config.toml
image_size = 48
horizontal_flip = true
color_jitter = 0.1
mask_ratio = 0.5
encoder_activation = "relu"
encoder_mlp_ratio = 2
encoder_width = 128
weight_decay = 0.01
Rows from block 5 of the encoder, named by matrix and row number. Rows with one number belong to one neuron. Each number is 500 + 40 x the weight over the matrix's rms, rounded and kept within 0 to 999. All counts start at 0. Numbers have three digits each.
# fc1: MLP up (encoder.blocks.5.mlp.fc1.weight, 256x128), inputs 0-63
# fc2: MLP down (encoder.blocks.5.mlp.fc2.weight, 128x256, transposed), outputs 0-63
fc1.15:498497501497499499498504504499498505499503502499503502504498503500495501503499500503506503499500502502500498502499497502499498503498496498498499497502500501503500500498502501506502498499499501
fc2.15:505492494502497501497503501495496502504501502505501502497497502499492497499499495494495495503500500500497499506503500497496512499513500503496496500504506500498498503495503496506501506502498496
fc1.17:498499506497498493496495501501498500507497499496504504501502500508499500498500498499498504507499499503499496501497502499500501500504496509501504503496502499499496505505501497504501498493500501
fc2.17:500505484499502496500499486509502494499496495500490500491492490502513494501511501509505502510493504495502503502498502500510499507504488508501498502495499500499497506499507498497500499504500499
fc1.18:498499505500496494504501503500501497505496501498498503496501497506502501501504503500493503504493502501497504506500502495502503499492494500506497497504492509505498506493496501500500500495500501
fc2.18:497507507493492502495511498491505505509508499496499493492511506502496501489499494495507511502499511487501495500504507500510498496511489506497488494516497502494499500518496501492506505496508510
fc1.19:500498497502502498500503503503501504499499498501497504498501498502498502494498499501502498500501504499500504501500499501494502496501503503497498499500500502502502498501500502499496504500497498
fc2.19:498496495495497497495507505491489501503511502495499491506507489508493489496500500497499507496502496500499494507494500499485491496500500493509508499501503498494502505498502500492504498503505504
fc1.20:498498502500500500505502495499504499499503502501502497500496500503497499500496506500501502501502497502499500503499497502501500500499500499504497500499496502497502499501498502504502500501498501
fc2.20:500504506497497494500499500497496496505496503495494499497501498502500499499504497497496500498500502500498496500501502498500498498496498501499502503504506497502499504496503499499500500497498502
fc1.23:498514514505493501502500487509501506510497494495501502493493502499506497487507498499499507502499506498509499492499494500507502490509513490501488501497493499504514499505494490506497498503495508
fc2.23:497506495500499504489493509506499511489494488489518497491502495496496508517500496499504503489506501514498487505486500490492504503489490491505510496503500505504498510497488509483489494509502507
fc1.24:520656775578233957467830387521944833245306648413292480410500566336814885356954524669610189290558492741639369433430356524350422320263860822539513058000940588512336811589728487366282953388534790
fc2.24:370793418581751179526700826720756132419858602245999114224306605635434065556429073520195719588553745985169654568366247589999515536581525723483363357464419718110659901771817217389302353457740919
fc1.25:496499503501498496500502498506496496498502498498497498502496505498504501495499498501503500503493495499497501502503500491495498500502504499503503499502499499504498499504499500504499501498503502
fc2.25:495497500508502507499504506499499506497492506491497501499495506491497498497502495498504502493501506496495501498501499507501503501498505494497502504501502507504494501501501503498496501501500499
fc1.29:498494500501503501500501497495501495500502498499503501503502501500498500496500501499502499504504501502495501497504503501498504501493502497500500500503499500503497502499497504502499497503497503
fc2.29:498507493506501498497503498502499496500502500503501498498499506498495496497497494500499503504501509494501498498497505502504506501500495499495497495498506499503499503506498509497505504500498496
fc1.30:494494506499501494499498500502498502498502501498500503499503497499503497500493500504499503504501503500497499499503499503503502503503498499501498498503500501499500501499502497504503501507501495
fc2.30:501501500490497511495506497504500501501496501507496495508497500500495500504493505494501492496497501498496499499486506499497504497496498504500501500504505496504496501497502505493497501496502498
fc1.31:500499498495497496498499506502498494499496493494499502503502498503498501499503502498496499500500503504504501510500499505502497503502498493495495497502502503498507505500504495500502500505496500
fc2.31:499499510500499503506499499506504491501503508496496498501492496500500506497494503497503494495495503500497508492502496494502499500504507506499498513492490488498512497504504497491499503497498500
fc1.34:496497505503497497497496499503494501501502502499499504497501490500497501496502500496499499506496494501505499498501506505500498499495507495503497502496498494499498502494503493501495496504507500
fc2.34:494509503493500505503498499501503509506495501496506505506504499495494500504496497509509501499505491500501505506499503503497501492498499498495493496499496502507499501491502507501500504509493497
fc1.37:501500503502504499498501500500498499495509501503502500501500499503502497495496500500500503502498499503501497501497502498498497499500497496500503505501500501499501500501503500500499501500498501
fc2.37:497497502501495497497501501497501499500498503502502500498502502507498498499499499502503495500500500505507499498505502501496500499505497499501505497500503501503499496497499501499499496499501502
fc1.38:489500490512502502511504504507497505493498494503509504504498500503508490500499495496490507501487498511501503502507489506505500498501508501499512503497504508494506498504504497503495507503510507
fc2.38:508512500512502501495508501510493494504498512491500485494516493493484493488507502506507497484499521499486513503504511483487494509494513491502515512496505491507489507490495494502509506490503514
fc1.40:498498500501503499499500499496503499502502497501500501497500500500505498496499501498496501501497498501499498503499504499498501497502501498502500503504500498501504506502499499502505501499501506
fc2.40:501506494503494503496498498494504504502502501502505505492502504500498501497497500505499490501497501503500503499496502501500501502501504502499499500502503497505494500497500499501502498502501500
fc1.42:506491500504501504504502508503502506497499500500497501493495503500506498512506499501501499506494497514494490507501502496487507494505502492505497513501497504501499503504502496503493503503506506
fc2.42:504503505492492502494515492486486498496501520494511491514505500498505493517502511504505500497492504510507477482511516490505499506501498500501503506503516497499499502505497489495520509498496492
fc1.45:503496499510509496500503512496492509496511505491510497509502496489487487484491510495495504494510495498511486502493491511492497506509518502499509488500498510487504505487494501485501506503492498
fc2.45:487496485510488490483515498506490486482508504491513490513514486525498482534498512514487489499494517508498504491498517488516498484506517502521502502502511483494498498494492486510516502493500521
fc1.47:499503499506496501496493504497501501508503501504496505497502500503495500494496500497501502497502500503505501499504501500500498496500500499499501503498501501502501497503501504499499496502499501
fc2.47:499501501496497501503500499496499502502508492490503499501490501500497494495508500500502497503506502494503503498500504508496506502501486499502499495497490503503499501499505503504494509505504502
fc1.48:501504499499499500500500500502497504501499500497497500501498499505506499500502503498504497501498498500502501500503499497501498502496498500500498502500500501498502500496501503503503494502501498
fc2.48:504499501494499502505500498501497501494501495497505499496503494503498498502503497499497502501499503502501501505497495499503507504505498498495502499505498497509497500497502501499502497507493497
fc1.49:111405455604822122540552789290301557000093001678551441346647363845529999809602689454855174252472510393272632445646292940812772559598999141442853965385469848574644328419290488144046679578029649
fc2.49:240677477443376568753999572545404059496399368368556561158307608914367608433660421120687883251007586473270727884012470938795407544744639397483571922343462644541180243450000000646694798576103561
fc1.50:489501497504493503503501499492497505497496499492506509504494496492495506502508503506504504501494489509502498507497497495495503499496497504494494503502496503502500507509502505502506501505504488
fc2.50:500507499500489495500503503488498496510503487503490516498499505500499511497491514500507488511506501490504501495506496497499486491491498496507513512487498492500490492502505492494507502492488489
fc1.51:499499500501502500503500495498503500502502498499498500501493502494501500502502502500500504499504502504503501503504499501497500498503498503500498496499497502502501500501505500501502498497506502
fc2.51:497497508499498498491502499507499498500500501497503499498492502501503497506503500506495496500500504498496499500502505498491502504507501507505500495500500493510498502492493501496495503509497501
fc1.53:494499500503498502500506504503501500497504495498506498498502499499507504502500501498495499500504500500496498502502496493499500503498497497503497504497509498501507501494493499498489499499501494
fc2.53:495500501501500505488503503501501502501494486494504498504503500497509501497504508499496495510496495506493508506491494501508497503498501496497504507503497514505494507495497502503496497499491507
fc1.54:505497498496502497495501495497499504499502499505506505501497497502503505494502499500499500499498500499495495502498502497492498499499500504500500501496495499503502503497501499503503498494501498
fc2.54:492492504501507495499502503498498503499495500500501496502500501499501503510497499512510495490506500500497501495503510498503497498504502505501495505497498505502493496496499497493496502504502494
fc1.57:497498502500500500503500501500497501497501498498502503499498499501500501502498499498505496498497500499502501500502500498496502499497502499501500498499502503503501501502500501499499505501506503
fc2.57:498507505502499499503499497498499496497495500500506502500500496496500496498495504504499500497496500502505504500503503495497502495496506496499505507503498500504504495504498504501500506504501495
fc1.58:497499503500495502507502496500496507493503497495506497503490494503505505492501500494501502497497507503504498499499499489498505497492510501498500506486501504501498501503493496501501506510508503
fc2.58:492496497500498497495511496514507490498502493498490499489499517514498503496511495488493512487502500505510503507514499515510494491507501504501506494494511501504504507503499497497496500508501513
fc1.60:498502497503495498506497500500503501505505504503503499505497503509495497503504499503500506506505497500497494509495499492505500499496502496496507498503500499492505495500498499506495500498498503
fc2.60:491500491504508493498515496496512506491504504503495508494490508500498499507501512498503496500492501507505506491505497505509507501510500504500497503506508493497508498504497498503504500499496516
fc1.62:498498501502500504496499496499503500497499502501502497498502502496500496495496505503499503501499499503500498502501497497505501499500502498502503500494504500498506507500500498500497498496498495
fc2.62:501502500497504498495499497504513496501494498500501503501503505493504501500497497507501497501502498500500497502494495500498496503502501496502497495499501502503501500500495509498494494499494502
fc1.64:492498500497499494505502502495498502495505505500499498498500499498498499496501503497499499501499497506492501505502507505498503503501498501497498497501504501499500505496502506503501503502491503
fc2.64:497502499495503503500490505500502498503507497500503501498499504506496500508505497503502502503496493496503491503503501499509495503500498501490491496495503503504506505503506508493501488496498499
fc1.68:497502500501503504502498496501504505495504498499506496501493492498503494498497498495505503502498498502500490503498504494496504502499506502499496507497499501493501503503501497500509502498504505
fc2.68:511498501501506497498497500485508504502497501504501502517501494491487503500496505511504500498499492509495490502489499493504506503508503499512510497502501498496504502500489501498502499497492499
fc1.72:498495505505499502501503493492502497491507499497502498502494500505504504494508501491503501497498507503499492503501496498496501499497508499504503502493500501499502503506489496502504507499508505
fc2.72:499503489505497498503501494512503497492498495495496506499499517502505489504510498483489506501502506498510500512506509512512485494501501499490485494504498498495510508497514506488499500509504506
fc1.73:501498502498500498500502497498496497498504497504497508498500502499493498498500500494508495505503498504500497498499495500496499496500496497496498503506496503500503504503502502496500505509499495
fc2.73:497498489510501503501503493496509492506500500497504499510493503495500503500512493498493504496496496488490501516494510501505498504508505504506502506506492516497498492489495505494505491490502505
fc1.77:499498501505501496503500505498496502493499498494503499502499504501502506498500500501501508496499496498495502498498501506495501500494500493501495503498502502500498501504498501497503501501506498
fc2.77:500501504500513509498498506500503504495501502512499507515505502502502499504502504495504504503513495496502506503495494506493500498503492494497495495499496505505485501496501504482500500494490502
fc1.78:499498496501500500500496502497497507497499495508497499500505502495496495498486499490497506494502491508503491500494499488498493500511508492506499495493499506501496511499506498498495496498491496
fc2.78:496501506507504499504511516498489489503503505504509511493517509495493495513503511503495490502494502503506497506492502503507507496504499497489481502497486503505498507502494500499498503506502498
fc1.79:500498501501499501504499513505500506504498500510512501504496500497501504487506491489504493504508503502502502502493498503488501492493499501507503502492500506502501501506499499501497497496503502
fc2.79:500491499503505488495509499495488475492503497498489504495497502498499501504504508511497521507497506511507513484520497508485500489507509502500506488508493494498499481511517500496507521504498492
fc1.85:501502501499502499498501497500503504497500499498500496504497500501503504494500496495502504498505499499503497502500499498494500499501498500497500502498500499499499504495498500506499501503500500
fc2.85:504497494505494502508504498498499498498501494494496499499507498498492500504499493497509496496504502507501500495487502497503505499507503497500500498496493496498500504497503504495499501505501504
fc1.86:499499497504497502505502500500500499500503498501502499500500498501500499497500501494497501499495503497505497500501499500499503500498498502501502500497502496500498498498503498501498498503500500
fc2.86:496499500507497505502496503501502497501502504502495498503497502505500503495496495501499503495495504504501499501497505494499498502494500495492497506501502497500502502505505504511498496500504501
fc1.87:497500496498497508504497501500495504496498502498498501506506498500498497496503502493505499503495499496492498510508499504498490499495502503506498498491493501491493502497489501501497496506497498
fc2.87:506494493493513503498489502506507503508491495495516500494499502507505492493492501494497499501503492501502491502507506507506506493510497490499492503505493505500510486484494498497494494503498500
fc1.88:499503499498507505505501497501497507503505501499498504499503508497500498496499498502502499502497499497503501496501497500501504498497498493502497502497499498497499504500503497502502498498499505
fc2.88:505501501507502508505504491499491498498495501506503490491500504503502502503501511507503494496510494497503506496504498506507496499495499502499500500502507491494498500503498501488500493500491496
fc1.89:502487507498501507495506508487496505502504498496501499500503501504501510497503502496500505508491496500502501501502511498498500500498497501501506508490508504500502498496495493512513500493498489
fc2.89:488497496491491512499508499518490499489502506496501503502518500502487499510512495509512495489502497495496512492498499510503500490504504513500505494506500504507513506512501495487497497506521505
fc1.94:502498502503505507502500504504494498499500502503498501496502501497496494495496492500502505503500501500504497507499499497501500498503499496498495495503492501499502500504505499501497500497508502
fc2.94:498500494508510501494508490504493503506498508499499496500502509506496501488499494509500499500509495498488505500496501499510495497504500504491502497493498501493502495502500495483500495509499496
fc1.95:498498506503498499501501498500494499498499496499504500499498494497505502493504503493503502497494505499507494503503498497495499499500505497501501503499501499496501498502501496506504507504503504
fc2.95:492501498499499497500497497499498498507507502500496499503494504506493497494498509513495489499504505503498503492503493499514493501508500494498500497500499501501498501505507497510503502497503504
fc1.97:499501502500503505504507498507503505498501497498504500501502499499499505493502495503504501500511499502502501501505501499494504498501502498499503498498504499502495505496505495500499497497500501
fc2.97:502498501509501495499503499502507513502491499496498497495501507504498505495496498498500501496505494501504514505503506495497497501495505505504508503498495504503503491505501494498496496508500497
fc1.98:490495506509499501504501499495491498500510497493500503495501503506502499496506500497505508502496506503502499508505494505497497493494506504505500499493506505501509502501499496503496505504500503
fc2.98:499499510508496505507491495490496501499507513500514478514487491495496500496490493518501495486490515501498503502494496479493519506491523502496511519492499494496483493503493503504514504502512497
fc1.99:497499505498505497500500498502502500496504499503497508500506499502502497502500500497499505496498504501502495498499497501504500501502501498498499506497501505504505503503498494499499501500501500
fc2.99:498494506506497495512505496494498504503512506495496496494504503512498504506503505500503506494504519500489505503504497500505498493501503501501504511498498488499496500494508501496501497499508502
fc1.101:496499509512541501470585577503446528510348480563541520633543539455457643588504487581557471479544511452536454513557496533540527387567543472513603448346440580409485544499501400471459614495319465
fc2.101:341594575394427442518525560541468470468508447509495462452479450560524464599404424549537505501527652474492609522499448370639566519466599558407562438489435488531427486472536401514539473534559547
fc1.105:500495502503501500499503500496502499501502499500504497498497501504500502501501496496498498500499500501500497499502503499499499502498502500498496506499500496502499500500502499500499500504503500
fc2.105:499499500494499501500500500501501497504501503505499503499499504499497495498499499503496501504501500501498500498497501503503502502497496503501496501502502502502498498495501500495504498501497501
fc1.113:501492503500499501501498503500503503499503500502505498498502500495498503493495501498501504502501500498499494499503497501500500497501501500498500498500497500503501499503504501499503500505498498
fc2.113:505507501499495497507501498507508496502507502505492495498497501499503502510496499502486498506507493499498502502502509495508494495504505509499491506497497505505496503505506497497502493487512496
fc1.118:502496502491504499502497498498503500502504504500506499505497499501492500498494503498504496505498501503504495513504504499502505500495504496501496500497499503505507507504498495495490505492504500
fc2.118:500506498495495503494504499485502491512492495495492489514507509505491496503500514501512493493489508507498515500501512499500498499502494496507491497511510490489487502495492518512500506503507501
fc1.120:498503508497498502502503495497501496493499493502508492505502496504501499503496494494500500506496507496503505503508498500495501495497505498495503504500494505505508496501498498499510505504497502
fc2.120:504503495496505509505506505499502497500497499498496501497506508505494511503496498504505503496500496503500492499492494500506499500491497501494513497494498508508501505496494496493500499501492494
fc1.121:501502502502501496500498501503496499503502500498496503499502499499499504498502502498499498497504499498496496504504495500500500502500501503498502495499506495501499504500503498498495507497501499
fc2.121:497502509494500502500498504503497501506504502495496506505499500495498503495502510496496507504494498504500504499490495494509503497504504504496502495504496500504501497501502497504500504492500500
fc1.124:497500506497502502500500495497504502502496496502499504505503497499502508498502502499498501499492499502506499502506496497507501498497503498504502500501500500499494495497502496500506505504502500
fc2.124:507501509486505499498506492507489503496489503492505501487502497505504499497508493506505498497494504486494508503504502503493498501496497511497500499498508502495498489504500499501507508513498498
fc1.130:499502500499500501502503501500501500498501504500503502504493499500499500497498499500500502497499501501502499498499504496499503500496501500500499503498496506498503502501493497502499504496502503
fc2.130:502503504500497499498504502505498497503500500504501499497500496503500496505498500499498501495505506501499495502503503498496501502497500494503499491496498500502499500497496503500502502497503501
fc1.131:499499513506504495506510500491483504496498492498505505511496520501495512491489502491511492491502503492500492496505505498491511498497527502499510502475502516493503501508500501502502525492507513
fc2.131:521484519508527479506493505476474510510497524501529484528487469473477504497458501495508501492540488499496486502498468473493502493489535523484525509515465502513490501510484508490518481522503456
fc1.132:497496500499497502504495498499499500498498499502499501502500502500504506496504496498502502498495497505499502505499500497497500496502499498500504501500498503506502502501498499498504504502499500
fc2.132:495499497503491499499501500496496509503493501499500498499499497502505504499495497497498492496502507503499500500502511495496494504498502504494502500502503500506507500509498504498502500502508504
fc1.133:489504505511500492497501489501506496496495513500487509488501500499505503495504500500493497495496499497498503504494498501489503494495501504495503494500500504500510497496503504508505512505497497
fc2.133:508505488500490486485507494492492491502507505492500501485502496503500505509497517509498497505509490512488516503505508497503504509490503497496500505507482500509491504506505513499502498510507492
fc1.134:502501503498499502500501498498502500500501499499499499500500498502499499497496500500503499498497497501497497503502498499498502498497499505500499500498499501503504498497501492501504506502505498
fc2.134:495501505500501505496497500503501505492506505499496497496504503499497501507500503494497500498501503499497504503502494498496498502503498503498493497504494493501503498501503498499501498499499501
fc1.136:492500507499499499506495494498498499495502502498504499499494496504502500494502499496502500504499506505503498503505500495500501500497504500500495506493501502498499498503501496504504506502502504
fc2.136:501511505503494501500490509490496508500490509497512499509501504494498486500492501508496500498509493502500496507493509492505497498497518504504491507500489496490496488497493497501507497492496505
fc1.138:497497501503502498501503496501499491494503496500502501508494500495497497500505495506499494504497506500493494507500501502499501497495502503500499499494502499497500504506498496506498498498505497
fc2.138:502494504491497511497499506500493500503500498492501491506498500496496513498492500497499496487507505504502495493490500486495494500498505500494503502506498502508501497492503497490508499496488498
fc1.140:492503509504501498504506498499501503498501493498505500500497502500499494499503503494500497499495503503498501498505500504493501496497501501501499501496499509496502503504500504504501501503505505
fc2.140:496507488505503494505494489493507494496497507489509498515503512495490496506503498507491491501503493493507494500501502492510500505492514498498491491499498508505500504494499494495503490496496509
fc1.141:498498503501497496502501504498504508501510504494507503508491491500490509490499499498505507499500501497504494502498496492497498500494506502503505507487500500505501496499495491506501506500511503
fc2.141:503505500482503496512499506497503503494501501501491501492502497496502501511499500484493509488496487508499506500491495503520504504510498497504488506500506508515496500512500511491495504504500507
fc1.143:494497504512495497511497503497494515498509503506506498507487492498497504494493497502503503498504505498498498505506500486492504502492516508506500498486502505505500506502490505493503505497505510
fc2.143:517504510513511505511494479490488493507511501519500498506490502495507492496506498518514486496504498490482501506489504489500517506492487506498501500525494507493504489492515501515509500505502499
fc1.144:494501505500496494501502501496492508502511493502501498497494496495502497494500498497492508504504501516503488498502493497508503497505505496500500498497503491494507498505499505510500506507500504
fc2.144:474501482501480514484510492493519513512516494508493501499512504529503510511503486518511504495504502490517499501509497484502494490515522501509505489465508507498481498497510508471497507505509498
fc1.145:462477508496509537494536468459506569414500510511530538501535529554536461493537530446547505502508536512488513487523516533455506514499521483489496451414501489536523486489484489490499545497479502
fc2.145:474495484545566471426569554527504406536515640479470515524493561570473525523610518452437486488514463491456509554555564542482458488483581517533503510446476422500536478464472444490541538505558521
fc1.146:399475605534376605610523431512577564371599398442474515533480621531572417530510484465569455570512474500458536479405479506521576542368486579451456380459572574528553585495523539402407631542535568
fc2.146:588507416411476557540370362408544457480347420441496489383535549448545569472397482524420556572483483511567561450416403514682597578525582642442503554436504649476462632584526419336396470568481514
fc1.148:495498499502503498504500509498500500499498501501499498498503501497498511497503497501501496498496493499493502498497495506497499497497501504500500504497504505503497503508506496502500499501505505
fc2.148:512497497501499497497492499499499495503497515497507499507498512514497491512504504499496496500493498497504496505491501497509503494497499500497515497499500507492506494487496505506506501503492493
fc1.149:487506492494499516520475485498484477523532488510501497495491507516527529474533499476519515521497487525482502515522462503493480507487529479501513501497534537480503483515475485515488505492513501
fc2.149:498533490514540505522447440525519509441532485548508487514482451452522485444530474490472495480447497471518518525511531452487563498484509536505543552542518530501479534480526495509517521487518481
fc1.154:502504502498497495501507495509502498497496498496500496504499500492500504494498508496498505500508503505497489498500500507509501495496506502497503493495502509500498506498502507499496503502500499
fc2.154:501494508499511502499512490504507491501505505497494517502491489499499502508501507496494498496499494502511493499506517499491508492503492494503511498494502498502493501496500516514502503505497502
fc1.155:492499501500503501496500500501505497497494502502500500498493502498502498497501499499503495505497500503498500501502505502496496499496501500502495499496500501502505498505506494498502500502503504
fc2.155:510500496498494500499500507500507508499498512508501494496498501507496494500498499497496501503506495492501493491504503504503499495501502501500500493498500496498501500501494500503499501496511501
fc1.158:490510505500497506497497501500505496498508497504498504497503502495509499493509503500504494494494509492502497504505499494498511499494503492507499501501505504496508509498494492500500504502498500
fc2.158:510506499493493510496496501506497497514491495494496499493513493494507489500507503497492496511496496495490507492494491509497504509497505498500504500492507506513499498513496494499490480498504490
fc1.159:500500500499500498502497492501501496500508505506509501501494501497495488494504499506498493503504496505502498504501495504486497496490492497496491502504495494509507499504498505504505504498501500
fc2.159:506508514497506496495504501491499495492493501522497497502498504500506487522501507504494494521500495497517509491501501502491495502502508495505501495511504504497501505503496507511488494503509502
fc1.160:500499500496498501501498496498497503496502497498504503499498499500497498499500497504499502502499497503501500498502497499499500499497496501497501507496499502499506500499500497500503502501504498
fc2.160:495500507499496497507509504500499493500502500502502502504496500496505507499508493500506495501495496501495506491497504502505501507500499499503507496501497499496506501492500495496501502496499510
fc1.165:495497501503488507499494491491502494502508504492498507504497491506502500502510496503502508504498508506503498503500486497500499505488507495500509498500503499499508505499495494498495498501504505
fc2.165:503499497512508503505499491497482509504498499507505498486488499491496505498497497491509497482501497501487513495493516492491500510507496490503493513500496495500506502499497503504520494500493501
fc1.174:500497499495501496500499506499502504490499503501506507494502502500503494497504500499501501513497511504499498504502497499497497490502497506500500503501502502508495508500509500498497511502493504
fc2.174:490501495510501499500498495516502497504496488496496502495503511502506508498494502486488491505498501498502512506503495492522503500496497480511491500504499503504500499496490498496510490501493493
fc1.177:462500512519488510492518496505490490470536487486534499491477497518525514484529505476520529498497520521502478514496507482492492496499540481509484517473512518485520504513467480518510538513532525
fc2.177:505510468526491527502479531493523516512498466496583496516427447448528516517441507501491472484464544487492478481463519445473518511477516487481488499482483497467448479496503545513528511540538469
fc1.178:499498502498503497501499500504501506503501501498502501498499497502501497507501504500500499499502497496501499503505499500491495500498500506499497500504497502503494497499497494500498502500501503
fc2.178:498498496497499501498499500501499494495506500497497492504498500502500499501504505503499501499495500501497504499496503496497495492496499508497498496508503504490499508497498504500507502500495497
fc1.181:499500503498498499502501501500500501496502498497499500505497503502500498504503501504500508504498499498501495500501498497498500502497502498499495498502503501500503499500497496502505502501500499
fc2.181:497496498498506504500497503502496499506501502501498509495498501501497499495493504503499500496492500498500502496503499497503502505507497498503495502500500496495494501507506499499504498503500509
fc1.183:500499505499503501500498496499498500502503498501500502502498496502500504502502499499499499505502500501500500496501495500500500499502500498500501502498501501500496500502498496504500497497501502
fc2.183:496497502501501498502496499500498498504499501501503498501502501506504501503499501500499499501500498495501500497493501499496502495492499502501499502498498500500495501503495501502502497499504502
fc1.184:499491503495505500497498497498494504501509493507497493497494497502501503505500500496496504505502501506501497496507493511497492506495504494500502500502508504503513502506502499505495495498499501
fc2.184:495507514495507507499507502486497495496510508503506493498492501507514502496510496504501494505500522500509500499493506496503507502495508490505504513493497495511487498485500489491503504504493494
fc1.188:501503501502508504499494500502499507503502501499505495496498501494502499495497506497499489505500496494502507508505503502495495500494501502499496502494505509502497499500500500498497499505498497
fc2.188:503495497501502506499491502512497506508511499511495504501502499498490494504494507492508500502512504501489493500490504499494497517503491493500507502507512499500507503498506502489506513498488493
fc1.190:489497498503494507502509492499499497497509495491499494496498497506505503492509500484501505505493508507501498506507499495497499498507507491500498500487511501496507507501495489507502516499504508
fc2.190:502495493499507507498495495507507497508496490501499499489503508508508505505498508489490499509494492499492498504501503508510498503504486488505487491503507495514501508513498513491485492504505502
fc1.191:490494507502499499503499502494496496509492508498497508504498502499489507505496502503500508502502499511491493499499497505486506501492502506487511498499500498504483499501497510495504507508492498
fc2.191:497493511492480515489502509492502501486501486488510509503498513518502490503520502489501485498495511495508508513480518503498495511506495482509489493494512487502508497499510502497484489490501496
fc1.194:501498504497501501502500497501495501500505500504503501498500500504499497504503500503497499498497500499502496499498501498496501499497496502501501496498498501498504504500498497506501500503501498
fc2.194:496498498505500505501497500495494503507504497494499504496498504503492498515505506503499493495504503508488506494502508511499503512506498504491497507494499504507493499515494499503500488494506506
fc1.198:500501501498500501498494497505501500499506500495499501506505501501504501501506502500500501506498495495508500494500496495501496496497505495498501504505496499499505502502506506500500500499499498
fc2.198:496494502500498495495502501516498500505513503498504502498498492495493497496499495502501501504502505494496504494498489490500506502500502502509499495504504496501499500498501505508491497497504493
fc1.201:498499496500500501499502501501501497502494506499502500500497498501500497498504499502502501500502500500498497503499499500499499503501496503498500499497500502498500500496500498503503502503502498
fc2.201:496502490500499505499499499503495490503500495498497501497504503503504500504505506491505496503503495496501505500495501500503500503499500500501493504504500499501499503495502501506503496501504503
fc1.203:497492495505503500493501506500500503506501493498500507498508498503499501497496499506494500509507499501491500505503506510505498502491495500499501504501495508505492496505500495501500507507495502
fc2.203:505508503499498509503500493501509495499501499498509500499488518506506511494500499504487482491503501499505504491501509504503500490504506493505500509499506481499502490497503510506501494497495505
fc1.205:499503500502501498499498499500499504497498499503499498498499502501498498496501498496500496500498499502503500502501498504496501502500497501502499502500503503496502502500502501501500500496501499
fc2.205:499495499501502499501498497502500495503505504496498498500501507501496499501503499494497494498506506500500505499501507501499495500502498498497502505499498497502503503505500500500499502496498501
fc1.206:501501501499498496502501507501499499498512500496502507501494500503493498502502496499496494491491500495504494502502500497496500502493504496499504498509497500501502503500503496500503493501502497
fc2.206:503497501498495502486498490510506492507497485497504499503494500503499498506505511506502490493503500512494507503497504509504507507502491514510498497492501504514505503507498505506495491493499505
fc1.207:491501495498503504500497499493491503500500501502496502499497505505500504494505497495501496496491501501497501499491505498493506498493498506498501500500500506502500491504500500501501501508498497
fc2.207:511489503504505498486486504498500500496498507496503502508510494501505496501500499492499499499494502499503501492490490491504498497510500493498507495501504498496497504490504494500504508496507502
fc1.208:462499523526496511522506489494483488493509480482528496503485491501537547485493493484504498479484519520534488500518508491482514472488530482495510503474520536457544499492502506501501567541537501
fc2.208:544498514521486481495491518505489516491401534511561465536456422462508510500397438579501499464417542475500497467503537378461623411502466560500454484467510494506428465529481503486516532576530492
fc1.209:502506501501502496504502495502501502502498501495502501500500500501504500499498499502499500498501503497497497501505498501499502500499501503500500502498501499495504498496498496499502502500501500
fc2.209:497497500504503496503501501502507497501501503499501497499503500502512496499499499500498491495497497496494506501504507499500500501506501510504498497489506497502496499503503502502498502495498501
fc1.210:504497502498502496495495501497499503498500496502501499500499498501501502498500498501499499498498500499500497502502500502501497501499505501504505499499501499499496501503499497501498497501502504
fc2.210:502500500498497504503500501502500500495494496495506499503494496504505498498501497506507503500505504499497495502494509499500500504503503504497505500504493505498496501504504496499496504505502497
fc1.212:498499506502500504504501501501500502500502502500498500495502502494502499501501501499501499496497501495495498499498500502495501497501502498503497504497500504502500505506502501499499500500496498
fc2.212:500504501504497502497503500491495498506498493496500497501503502503503497497507498497496504501499501504508502496504503510500495504496500499496501502500497500507500502501504494501502494504501502
fc1.215:497501499498505498500502496495505506497501500498503501498504500501503499506504501495497505501502501502498500503501500504500501495501499499503503497500505504495499498498498502500501502494500500
fc2.215:487498492500503496501503494487503502502503504500500496501501501497502495511500498499506499502503511499502495502504508501502493502498499499499497505497497487503496508498502498500501498498499505
fc1.217:500498501498497502497497500497501499502497493496499503501495501497497496497500501499499499506502497504500501503502501493499501500500505496498500505497499503499502504500500500497497496501503496
fc2.217:508497499501497501497497504512502494501504504503492492498496504504503499509506498497505501494506501497503504493508506505500503501493499490500500507498505501504496506493503499483498507496497497
fc1.218:502500501501504495502502498496500501503502502500503500499498502500501501499500499499499499500497501500500501505499500498499501502499500497498503499503502501502502499500499503501500498498500498
fc2.218:503501502503494500504499498497503505497501497498500504501496503501492504502499499505504501497501496499499502499499499507503499501505499495501507500504498503503500500503500495499500499495491499
fc1.219:496495512498475498468503505502521508517542493495494524505497518529452490485494478520514497497521527486528489517489498519495483486498489524493508490462503472539508503529496511481484522512512507
fc2.219:531477505478493474467525509462478491514493502519508522503481493522513516515525503514476490502451510539494485499521493484484484528481511494493552497489521502477510489497496519515497477532491504